Weights of a small image classifier: batches of 512, held-out accuracy 93%.
Rows from block 7 of a small image classifier, named by matrix and row number. Rows with one number belong to one channel. Each number is 128 + 32 x the weight over its row's rms, rounded and kept within 0 to 255. All counts start at 0. Numbers have three digits each.
After each channel's rows are labels from the 100 images, of 14848, where the channel reaches its highest value: "responds to" is what is common among them. Only what is clearly more common there than usual is listed. The data: retinal OCT scans (Kermany 2017). In brackets: how many of the 100, against the usual share in percent.
# convs0: first 3x3 conv, stride 2 (model.blocks.7.convs.0.weight, 256x128x3x3, each kernel summed), inputs 0-127
# convs1: second 3x3 conv (model.blocks.7.convs.1.weight, 256x256x3x3, transposed, each kernel summed), outputs 0-85

convs0.158:122086121164104195121163110080121109056143080094145133147082107123150157099167111166088117181151154113138106109086169160129116116117093140157149166183121197132134088127135095201078153089110089121101118127139166160119115222159119121070139146130081112123083131106127073184103152141175152131109116139143124238140143163124101122142156188119114159176097167154112110143126145145145099150138
convs1.158:056081115149126105139146144096136126154078053109144085098080131143138116154083152127107094087096140123132131168140154148144106148084160108155140150105163100128179108058167162161101136112122158114150135087101088096091112170125161153143121145127074143114126090
responds to: finding: diabetic macular edema (89 vs 11.7)

convs0.14:196125131092126124114113094121171077146128120112110109108189127137131153148099127174163146153075137186056134154172084104109090184077095069134159157172136140113104116159133082165090123149160159128157113058137084123154185111147170094111165093122109120083064073122137142158152188146185126158135100146145143097169081151131153128132106157068145131102121094091143082156120120110116164199092
convs1.14:152133106124129135187170123130167123107144136095147156129147114080074128096108180134078122198193119096136121138139101139093126131111137112125086073165150116139172125097131154167135188097095118181139144092121145140176127127163118143102118142111141170136118078
responds to: finding: choroidal neovascularization (99 vs 29.3)

convs0.250:087163092141121153121088156135100106128100150165150148123158145086158158148156138174139165123114089191193153146104104146126097073132111102159148108041138106051118165114087151178158172092132125140122153081119134133125157174147131123122158195144134146120092099141148121043197148133123163101147135102117145131157140152120109179071144135111070095172149167084108176133090175118135199134191
convs1.250:130116095118181113110129171211160114142155148067101087164142152124174178144155108082108130160139177147107143138160090123102112092115113181071147100100123138163140161080174216124189145141158175125099086116114127167150140120099111119129128128140183084104110074
responds to: finding: choroidal neovascularization (79 vs 29.3)

convs0.174:110146100116111135093160113089106063159151134142067086161128146109140184097071198128122030119108124052130128099153126157087171092131096068119138127100133078090109075149124185132144145111110098098067167101082127137113166124156175175138121090098175185129105126118091137116160099139180087118137094148130163110140063130091113168113127097100135158157099098167087170088136122159116147148137
convs1.174:136198050129094117166125138086140149106143122133195110129141167063107122112118155144059119133095125171161172152127133122087119151117103161110170142134108139130137128082107098101123106145123127090110126067169147176094145070132153149183157125126146114057107099
responds to: finding: diabetic macular edema (58 vs 11.7)

convs0.19:128145138133126211115059125114120163092108145174083053122111133078141131162084125107097077146176133186101155175142103177105095197133122121167131123102102118065100171159109109096133135096127130109136121193102135137122099198103089136124168131155139132116091167108104169138127190173083129146131113173120175166107071127128111142130082183091146161144138124154081135081156162157130171076171
convs1.19:084104150117171122100125183136131173244133141131117177108132092112139172164094123132113155164126112126128199173155140161117172053091121074138107071113113135128158050040161162142177159139145153150136089059122129151107136146139092096119119181157140110094134176
responds to: finding: diabetic macular edema (72 vs 11.7)

convs0.8:147123111112107131185145145102097098178101083145147137146104158126128168079145099117120138134119136073185098109156147138151130123127121110126128130044118163105099105089102172096114161128133109117170117165108181080087108179111146215044114151056098180110061149130136084174188167101127094161166135138148105108120150120132124122093118164118069101125150103160119166181113069150183077137109
convs1.8:139096151118122153158101133146102126099102187138089075154186191136130087115151172169105163152139157120133091108114123145114131098147101117116080162143116096044225144160093171107138112099150132116110155113114137144137118095160122074077076077218119126132095098
responds to: finding: diabetic macular edema (68 vs 11.7)

convs0.120:118092154101082190161203109182119152110113125156124142103131152094133170139128154144104134117166126160095126127112128114178138158120087085127121094163136146147088159112101120076146138143129104111129112090163168101194192142107199086124186132095212097063171090179113146143120123085149110154121137116146120085140099162104073112147100107099063082162132092141121052121107144126081068089134
convs1.120:134118120102111059133080149178087179166103179108147082078096136111096114130121147170080099138119127105110110172120104146116146153074143185101093146120133178159109165119098096144091135171140088068134088102153124085142142155155134159151127099153188133099122161
responds to: finding: normal (92 vs 51.6)

convs0.255:162128100144162098130171127137131134149154139150156112157161139153184086101139090109107103110166111071139166092184194147146160147143104097120178104080096140107075109124172144218157175108172126134134143164158117138100023115193088155089083175141116106123185110084138111101164071159103149149142122086146125108120127162181118144072119177122129122113070168150112138157184138131110109109118
convs1.255:169161171084114129078110152153136102109152121085156112129133117165167142188140169174168159174131139137130160110149174120191220154180072173097125095129157116102123137135157127093164096111119130132104141102086106134150144100125132069174139065088139101116078104
responds to: finding: drusen (79 vs 7.4)

convs0.191:109120120131130187060120134102126143185124122106158138069176116117083170084152152113145094142219143126100108103079117198096168171137147162114172111101179132087115138112143148117139129098145129155113145182102143098085086172208067143128134145112087126093087110141117161087144150090076092121112186146163112125155184142150137126139099099128119093105104151144151140103186100143154150084214
convs1.191:152130100183143109085108125159132151241158098128108136167115098138131120136154132078119086189183137126136172113162126136164136153070120116213148128136214118111172143134126109111157137135099152139099122133138108091124104149184136087107165162078102144130175183
responds to: finding: diabetic macular edema (95 vs 11.7)

convs0.225:136149172106167158151089129153130086126073137103147129084068163141120108152136116152123187143109136109152127155131137101122133175153140165138070124123142148150090123111149147145133069139114089182180151137158095060094177089083116139128129138137159107062101192139130117133151145171168157107119150078158112088119145083096107128167248180162172124109056144159131102134094173114177090084114
convs1.225:125122165136175129102199151167153148103086100142085087107130144079109097107079143168121103085203134113124126094134148106129106146127157075146148185173169105089155114143162128046143094171119100103149173107136097099073142127165179135202167126081129097150132090
responds to: finding: normal (99 vs 51.6)

convs0.40:087153098177076156107073148160114138142179126091115094139059077083151088113103152078128191147157108067134140099111150128080106068114138108138124130142108135121124080148150107133139182099148135155107123126112070121135093126145127083152082116148147122124172107178130054210183164108202120159136101104102153106106109136102103125104144094131095104086191168075177139166101110093111088152112
convs1.40:178140137081184200154105133144094117180143159085134126086130150088111095145118119125170164112094152141187136119088184123158156112168181168024098124095147120130111104166119197144124154129156120141126137107139134084108116148128170095144124105141073120155101126
responds to: finding: diabetic macular edema (69 vs 11.7)

convs0.0:132118068137140102132107132168145171136066155119160124138132081132134166133123110094115156099112187117135165144130118112169150128118066076079154128127081169147140158076113123114134172164124108175116141163126072149108083167145149121072100074139130105150156090128115128185116106065075144218147117134118210075201123148142150139082102086100163177107166146095141147134092146185090124081121
convs1.0:142103088141166115163081129116117140194150092095101087141122073103090176171087133151140121192149197123087127169196143111063221182088119126148130113110137132160138144123155171191154146100109160147103120148110134146119124152112140159102153123143140150128074082
responds to: finding: choroidal neovascularization (98 vs 29.3)

convs0.23:141118165123165092149169151154162155156196106139140139107140113157110129072186113146147131121167116077158104122191103125085209183155087105145128125240134137119157127073106096158154127150085153116118117147200138115122150148098158127071084117117130125120137163164119156087159089110134114162130119108140129122162097106088132098170164132131090108100103125098166088092097179103142052190181
convs1.23:119096133138170163112134126127102169115089106165073109114086129131108170113071194154071069134129128123157111103103175111104129144083100111101139109183127158130089138140094137147143066162116123092082177134120147108151099115175165110121176197137141093148065145
responds to: finding: normal (100 vs 51.6)

convs0.215:124127142190130156144121131114148162083147161070142195151164135111187253143080111110122061198081085138102163126163077135123165128107123150105130158120147134131116120177080095128120104105187158116114138167140161125120128108116128077139157089187104177154076150121130171177131094132164120135140113069073158050125095153126168111175108153118151099101126114125150127155152098117114128146104
convs1.215:151103150118063119164179089123107118103150147113211139179141114114094134167125039108138079154106172183160137105091116122062152120081140111117116091117131103095136172146181105180131091111097189130131094092086102151169139161170119127158151121099156142130081119
responds to: finding: choroidal neovascularization (96 vs 29.3)

convs0.9:108118104155141121132093125113099102116146062126126164170064124176051069108093133158103118094179177148138116148096181114100145166161138136147083132109121174110100111098155139125132095075088077152142061089150132156115134183056106150139130079100067099179176108054114103107093113110172103094172133149166153175108124086089120135121168138164123116182163100089114150145140126185129135110129
convs1.9:118140092124102155166171133118086119161099081143112106110167120107082152157167100071116139130160161147075169122102165089127148126141140133119145123143095099153112141104133176118114121121139196127143132040161126089152180109127118131129117119129126185063109122
responds to: finding: diabetic macular edema (48 vs 11.7)

convs0.176:226179101068167103162144116175113157200165130117118091091115092126075173090162141169147157082086122123121068150138123107116136135115178128184090123194117190138134118074099187144133145114101145095139113168139105128138111118136137103123108116120126126109124141128159137115123100105143127083149092152135113171094131108115097104142120087088131149034127159190080147115163205062106094124123
convs1.176:144113067129160123127156131102109127159123131197068098155120125069098115091096105145154108125110180149134116083190175140122140186182152116058172190125105174122067169103096113071129087188137119102092130144110091052120077150173174125152167148143123131133099131
responds to: finding: normal (99 vs 51.6)

convs0.177:202164112116129191132099121178120162116158125125126102125131189155145076126166122102179107140150077151150154149155163137161114131051134174146143142103181105127125078125158136082132151111109117079191131187128100120158093193162135182116144115179120152091154119141104078111143107137141082127132083179096112147122112150173197133112131153140053124201115111145143144182126136169123091055139
convs1.177:131152147129074165102188129168192162058156153166095139170117138109142110113134137137161145110174132158195133148093123124063153117163118130199130152150104164133126125173158152197082107157157149150127098137164077161150184091139125166163114143107118132131145125
responds to: finding: choroidal neovascularization (92 vs 29.3)

convs0.3:096114076123181103101141105134135091173132133106106079148128144142073047163154103070174110102078130152128157168151145132078139127146128140155158093066161158184103103099161116112057154096116117069113109193132105091118078149103116092141133094148117118086141112138148120122141179146080116161079160164112142134106153130088134139096174107144198154119180125096204153189129103085173100108151
convs1.3:177171130084178108166186081128119096132178077134142110078165133129210099139117149076147043124174102194128115115123148099101099115181115104159138136146154182145084104073146135161129126125107128121132112077107105122183178131117106139107072126131133115147166141
responds to: finding: choroidal neovascularization (79 vs 29.3)

convs0.70:111111081136159119113146137136111092091113220108130153113100082127151130114070071129117133141098146096197181163150128108185083139117162142156150156130067072123109122129098143132117113145126173094143199110091140185102096078149109134120108126168142126211100157126096088134141166141092108156148164121152086139089117166117089137150131146163155178200128114078127067051124182162109129108121
convs1.70:101133138112168184165144108108100073131091089191136134104184112194141108193158165136163116156143166168170092118163146079064119073162169187142109108145178099108136105127135120113109120105088197129133161107094098103123103139096135091177144090124122102093098082
responds to: finding: choroidal neovascularization (98 vs 29.3)

convs0.64:119136098142137155067170169128200180099179105079174152079181116130139139141121134139144114163148141107175129162135165136151117180136040125170139146087095115098078116151103080124070103124147178117172122166173092160103126135146102183121111099125161136128133067135132074075140129076126134202126112134183118179126121181138169111126183098086133109116141151146187124103172136153108105086149
convs1.64:133109157115108132152185130069171145132119139072149144138229140102098141166080138145146159121194115145077155093163189082133196159159177130114110084100108142095124119088100141199140124153166144124134094074172153147106142098095123153117104126116132146183098103
responds to: finding: choroidal neovascularization (99 vs 29.3)

convs0.218:126180193091112185127133103059117181135124160151142149197102112093094137081104138093138103140147099141098120111208139115150163145117114136125134182106149153124109118178152199082088171111122188181097126155155150112086114161192152132160155123105116214167128133089125136123120145157137076109132112157107169122145160135095172192118111109088101140152112114130110188159109136208143119111088
convs1.218:150155106139127119150130125151088221107090164164169117148105084175143129128162055152191116095126151140113134183142143159096129131135137095156112147082093107126118174141180155086136116140131155103105073120142130153177109166171122130169106091059104111103055144
responds to: finding: diabetic macular edema (48 vs 11.7)

convs0.182:124175117139096111113094096150139100094136128071092114173145152155121091111120133079147144167123092096191128130126130124109125169118068073091184102109085073108111199130058192113189156122115155125158119181118209169117094175110118141139105111125130180125146150155095081112078125116065168154135096107071092116112088184100139148115165131111111101158118089093151098114108122133205138106138
convs1.182:174078146149148142127128117114084153131178117119162113200127111172118172122130163112169129104110093127129149157154085107144115160149215146088158097085144098150124077143156149140115095120120140133106108136110124111151134114099074164102162121153155160133134129
responds to: finding: diabetic macular edema (31 vs 11.7)

convs0.163:169133146141092130187115138180177112106134119153079155162075146168145133127161154116204111141144056121133119116081185123112154099161137169141129152088100117129098151141191143128191087151071132117102197144149141098152169089128158080125144188122125144081115156143137128175121132124137127115110133138183144138159144159105102049143067103193110102091053174106130141119112153165153109191145
convs1.163:124147125090122094114176163104188173063082055086044120091131104123151179061121114174098038097121084128056115121120122088063138093102166156126122133161159067129081137154105143163132108124121136127100134155077127111149111166177128144125122147076139156150107105
responds to: finding: normal (96 vs 51.6)

convs0.143:120197176124067122135140136133107137128153073128154132122118150197121143090095146136136166136135106162148137167111159114121110214173092128153138043146141125166079184162141160143095142066148146152104102074124147126132130132135099060117128145108128159124124133109115159146167125119178126091088151206174126153107136119175130120141118043139155178079175051143129141190148126116070117095153
convs1.143:067142128141077093132122141187133132141223117109136152142164177116145091129081133130118068082120122129104110103096137116087108086101127117157118147189150121108150181080080092099123070079133135100155143087132136122066054137112136142154095086079139166167101162
responds to: finding: normal (97 vs 51.6)

convs0.202:136122114123136150119122169134144167164168173122138192155137098116167118094087118073129168097121156168119106124152074106115163114129080143083175164158091138169186197130155098133126219146173144152172220131116125153163126108153112152126077146097149116151110150153150103156109077067178105121092117138109112133129152191120105199159104161105077107137119199088085099106119145143167128123112
convs1.202:097185163142143162071145132142110143128075101112123134102115106133098146148146118077140099078105152189139106142132058124103152167109194118138133121107192129111112084134146154126101204140154100154177092141174151157178106169131094135136103116112154082064103100
responds to: finding: choroidal neovascularization (85 vs 29.3)

convs0.189:088169188194052112153119054113104195169115078184162067143116157126144163144139130140148112154100130143114158110131108137107133127108149110150182099178111127118071100151155109070143171212091126098123107158118166111059174079148136091094148159132118118111166147163121137118156109141096170116082184113113115105146129115169103108111124120149116185179139122140137124106184180124188132087129
convs1.189:105094119098078193125107171147102108207108124157128136191166137116126109150162115158153175179129112129132071165221146169126107147080086095155142125180157162154014141093150163088135090150112133140169159167139137118131095170150134150162148139164134068133126105
responds to: finding: diabetic macular edema (58 vs 11.7)

convs0.198:115148075165156098095118115096126109092081112158100155156103115149148123160126154113124170169113109148130094192117094140133108117118066084121184112107160143135133109118161101154136110121157098161083162159117069117145128117132015181139093140112137099089183124140146113149159111132186127159120073118089143116116147178189144115017144101075094147153115124188106112117082089150103078085124
convs1.198:134165164158163119105138110132092089112123134163086097132158139174202123149146139160159119125208177179099130138137140148155186129133138133138109090121091121057126139127131117090086146107129147088081101081108077108138146149145145166085192096116100098179102154
responds to: finding: choroidal neovascularization (87 vs 29.3)

convs0.102:134115109143135149162142084128081141102182087099142132145147075178096144192123140136123143107143109096113123181162137168052069135128145124131172092160118205120112113136108137101101194093166093131109184180136071099182170089113117111122148185108128108097175104119179137109108117062148128074139140150156090094159154150137091122166138106130059069073140182128157097077140098143129097127130
convs1.102:165179116227121121133164126144131155175082115105147132035101128091113097113140152165168172135142113139145194114178132137078089143110131174124166154155118092136107111154157088100113120110130097127159127165100124127199099187104148127149092162141112112155124156
responds to: finding: diabetic macular edema (39 vs 11.7)

convs0.65:111152157099059148126074155158148166117109108173108143133100063120159220142093133163117166132158128160084128150142078163137129158148207138115101105130111125125120183129157121101146119158113179148159116160178128095088106111154092202119146095153121114065121094123091123109127141159076136106185133095141079098110121141156216083090133109102128110114159060050095152124123169110107147106116
convs1.65:107170094135109103128131110121116175155091136096082145153185156123108098090146105111076077140212109130109132135140145140117112089138108142107193141164159138079123126111142113156127179139137171150156153126105151116107143115116173139132128101100142177123076067
responds to: finding: choroidal neovascularization (88 vs 29.3)

convs0.222:129105133168127157150118094107125161175143096188117137167091140147184122146150114179177147150149131118106146180161111114150157139136139136099090110137210116086133115108119085121154123096143122157144125151144157188064147131131079117114166114126158129151092176138153179154097125100159097108102168181164101157088199072061085105186105185169175072167082077101165115134093108129077117138158
convs1.222:153111105130147165105160110189164116105169123117127110075098127124071148102079150119120096134163145120091048125131066112131084097127125104103136149163160117074108143099152073136119134138186111076164166073140138137119202137127133135161157047137143099120101073
responds to: finding: diabetic macular edema (60 vs 11.7)

convs0.230:131166130143048156134140193176098079124124146113177118099153153130167065084126130055109122101169104175115190172111111156176145089102166138090116111160159110083074118168156090104134117095168133171115063100157098148093164175128160146109134116125118155116090157099174132099086105117145093156096125111148140164111083151095116182129146137160110102141087170116132127148143115039176083090113
convs1.230:155149074182139087116152073137120081083113145061125096080173134171121055138132119111124133088128148118137137123052091144121168077110076127139110181215145174135136082146122108117138110125119110105179086131081152089155151087142148159105104137129128036108052144
responds to: finding: drusen (36 vs 7.4)

convs0.81:117168105069089121131137104135157166082175108112116108168074136115103149127145125146081168079136173103152161083159147123104148162179105122140139072110126103103091145139211107128107168128141127134109127118124150127077149123157081134125123122086049163100113115134083051178129131203171071189142080155117157143131172148131155130128187171139129179134108127157097173080049112086134124133130
convs1.81:088139159132108140105093070170083151141123119178126156143125161191168171093111085145131084145079145121164146144154130103118116102178135057138117093113105112117122173091118130159117122140088125166116106114134161099088182109114159062114086080119141159121117185
responds to: finding: diabetic macular edema (74 vs 11.7)

convs0.132:096083143144154119136144131128153140187153186149133159086178099161163144129171198145112209123150171170135114206178101146134083104131140127091146178136122134098043163164112078085165123181132163157167137149125145134108102148171112178188114161175101162111116147169162081124110117151140144119118111147115113119133155129127165160118084172162176177120110160181094126129140172136124061089135
convs1.132:119090144127121188182125127098191162126144132096189125165116151139192150138156084134103109115168162106123143132102187109092126116142107189090151130141139222067078120148065105117131123102117183103131105121091119150163140098144090069096067122095125138128137183
responds to: finding: choroidal neovascularization (96 vs 29.3)

convs0.74:125097082173139210095107141112102111137152150098122115153118178142090118169120145121074171148167092082151086149129109185163137138130129095120076137094136064140109080116099120190136105094111109152156096177146110100143088187147143115164130200110108165142094107203105117111143134138178084086144173147119163101179186118111178155133098158110168134120133190097128107070131150105162067129161
convs1.74:116145113113112136145128164108110144153092087063115151122077080110200129127154114159137148127121128127079143184118061207159170135137119101089182121085126129134144118160119112113107162150135085131052137153092142114169141099108142098176116173079114152131141086
responds to: finding: diabetic macular edema (98 vs 11.7)

convs0.69:118145145127086084126135144102139171106143213135148152164132046149138151146098142145161128192118122124134095151143144195106135105161130123128127128118129154121142078122120167173146192070081185137092072138082176168096083128106115187118136161117172133123166142147171162192089117136091082197126148098140149153219122141112081121106151122109154119111120136133056066120134114087095118149153
convs1.69:127127092040144091186110123129154064123100145086122128137120047156146128120102155122188133128196112103158126151127104133128125210141157123153063146133171066123091145116084114144099105114206092155117051057152111131138119141104179137139107099113068122164142147
responds to: finding: diabetic macular edema (52 vs 11.7); finding: drusen (28 vs 7.4)

convs0.210:115115125125161107103202171180110114108141146117147165141118093134143150144180157093137154117137076137190193140165100129129092108046086032069188088125131165129126075104113122071063129196158130151110123114099110139133104127136111098119209132170116131113158100135081128153156070133126096115175132100126120152156123113125105162152097175119078177140137123128117100161122104146167092172177
convs1.210:118095129164137113138127082156125137079141104124171108108110092176139170130077120147135126150151120118105127147158099143135121185183115104185147070120146151134119163148094122139136094112118164176127049108106108196167182099150134148145163193160093090144138116
responds to: finding: choroidal neovascularization (98 vs 29.3)

convs0.220:132193153076104157134109112112123156113093095079076129097129160145154155123122062108124165119078071141082102152121109072118133109098113090139085072168183127152109149148115130095119135104173121181085115100085091163139142130119095073143165080146123179148167123109095147075117092145080179098110142156137105090127129105109150089197151140100148093073149147145165168134107162164090045161083
convs1.220:157081138139126122110125189172109167115150130149122058137131073108146115122162145186150133163092128127087081185129143135083173209115125069110081157138169119168137123139125088109112099109137129140138122094040151141143089184103127088182099145171108172133123207
responds to: finding: normal (98 vs 51.6)

convs0.187:126119163117136113110138155185147136110125126084172111224083130215175120067148159187150130117147181080073131127167122076120122126123125103172143140112148148146192162176128140183120079121110079097095149068122095145139094091152134148064112149076152107128122147177141099126132125093147102150092077100153117171153166130169103154163130112105087101126065118205130153110129152127142127126087
convs1.187:127160114137136143110145124122171134188120124120156146177155092101157138157101159142156084154105083155175130167101136152089150113120137123120132130193080148102130126165099158159101157154097159098131196148145090108107074117144088136135138108116119108152074099
responds to: finding: drusen (33 vs 7.4)

convs0.211:103157105112094149129178081086072111113154114142158097089123123120134130176189143099130175127200161106157181083131149107095181134105154113133147122099161138174103132141145114096098185164124144078128117135165168183095130146170089123024155122120116114133157123166166093126182135138140156057112103086177083100139093145118122103170069159096115101117170125044155127110158092121121091137155
convs1.211:156070153083119157137174106165121183124124123201113154125131129083117153122099110124126134130186172135137165093142071172177110128131154146142157102129149114121175090149157098128092121154133115143144145110127179170158190143132127163135153124076156178118136182
responds to: finding: choroidal neovascularization (76 vs 29.3)

convs0.52:185132085123152205109153132161168169129174101090168131081105175208150103150156100133098149102112184138179094150151140133072170102100129093140125120128079126104167087126131144140136132131105130139107097114137178119150090136108076123138164140133129154111078130191095140147143159224223135145054103131158142135109099085133105181095177077108145144142112146104153081120085122111136123090133
convs1.52:160151129096147131139131110147151183078140165159178071118081088117164161108117097212140119166102103107154134139112155179154089091105129106198134146070178140159122102082143111104153144085098161176126132151140108113157155142180128136170117109113166135148161136
responds to: finding: choroidal neovascularization (69 vs 29.3)

convs0.186:080139113135077153095114117149165121112150182171112151083179107077072150151088171099142125155130119097131194166174107144120144115088108143155161152093132135133150120085160129049152129092131148138091136148127177159199116170111051164139102171127122111091171095107171111119175096113121135164159115113119142150164122076090161158034172132131151148135091062081162143155131112168167132097129
convs1.186:099095151130102201165131113147068157083112121140133154167187140127159196190110153127159124147095152178147174180149087169135165158165129134123167124123089104176096122140177133201153113142077188141120065079100090168180129159131097131141157127111128086138120162
responds to: finding: choroidal neovascularization (77 vs 29.3)

convs0.51:129124114133101212169153132150138041150096078143122167126163158151104100130142126090123156180145068070181121178114107208069080155105164157121099155137121118108138101067075140185074122160113128103160123168116162185135125174124100164110162093082125125128127112108123098117158139125163111149163149136172092120148090172118146099072107084126083117124113114190132152090100115126130078092160
convs1.51:098084114174143108127139105149121174178169103101163157141110145079090127122143039139110182167054191086161101173141108080097144167125146159170131106160078159168150119100105162099136078165133118172107072162107163130151167115120084126121129069111071143168148084
responds to: finding: diabetic macular edema (55 vs 11.7)

convs0.129:134131145129113204130144156145136087119138163093103067146168057093143102130130125143146114150147090051139165103086141113189152133119194085171124125140127175124171169140129166127077183151121153157139128108129127127137171134184093113108189141141151098117103100095159202122211096139113155099113134118106142124127086093104178155077165170089105062141100069080126108172171107127134101102117
convs1.129:212168133153185123133180099109164155167191147176172085160123117093164116081095118163145215131163111138195146105101090135138130121146101118134165149119129160102110169143078141188151114147117086159089097111116110053145137085146077142118140136127082122088121142
responds to: finding: choroidal neovascularization (95 vs 29.3)

convs0.17:142148095172086103182097139089095114099092114150094171166170135115131095082078185178103117107087167147097098114173185151157135148145080158133125101169095178061156106142097108190065073161113173117124104092082150156121112127160126204123135078123100188112121128092171126154136095103138092138098168131130149146136151217096145128134102139173114126098113108146144161119107117103135196099130
convs1.17:150129135120114141096065181145147150170072079137142094138131094135134156137115144151088134151109182109129069127144104148178115106102167119076121047087125179139138144126164173124164123124177125141154087152073165131148152110114047138115158134141132130078138164
responds to: finding: choroidal neovascularization (74 vs 29.3)

convs0.151:168140178101137213074059158102139101114108150079128094073141112125173158137139148109167090136095145087105076158139131142180146127154128163132178093133101109126170125167069138106148077055115112060127112126161131152060168123129084134092113107136079128165076139171147126117128096141142075131141147150105092160122128105125147119104137108145134126175163162115118073099075191154095174111193
convs1.151:157150027107120100131162167113118174146118108139166108113061120155153118126154093027133091115080174139066210112113138150101122038148120129155135094122112102118161064098097134104109107085050122034125156091114174106095127115159191092118126133119072157118141155
responds to: finding: diabetic macular edema (30 vs 11.7)

convs0.39:105129167161130121154125115085065133119132125143136114143109123188228139128109137130062151138110116126092106155155116112161170087110160065128160165133126109100126180099138174095106115175146183114172212142115148161160078134128130121103131168124157162151137125047155125193084113146077118111121130077135133138160136136181122179106093157126179145070132136091120208160104130158102164075121
convs1.39:167107115142124134103167166138124185110136141126118153172125095148121138115089074176118135132132124174123095168142156145135158092118164150130129121112220164142162083171086117116094096063196191117155121154119116122171146121103109166113161143076157111147135122
responds to: finding: choroidal neovascularization (71 vs 29.3)

convs0.80:101183153150094153100216159131108119082098103037123090134174102150129090139141065121158178135221162103138128104122064074089135131101162167126136126111147096146156101137160107091127138122105114175112114139136106092122122093127125137080130188132125115156153157125105144076103151087076196141111121099089146114144155074133135106072159119081143119164190149146097133126149099141143180094182
convs1.80:081101137123161088175076125063156138094151101143104131090140096094099156068100089142103085085129148132148110120038073073132149075117088144140107159125093140117141161141162168144165120124169135133125137121112135073086160125169100124180118098155115100110160129
responds to: finding: diabetic macular edema (31 vs 11.7)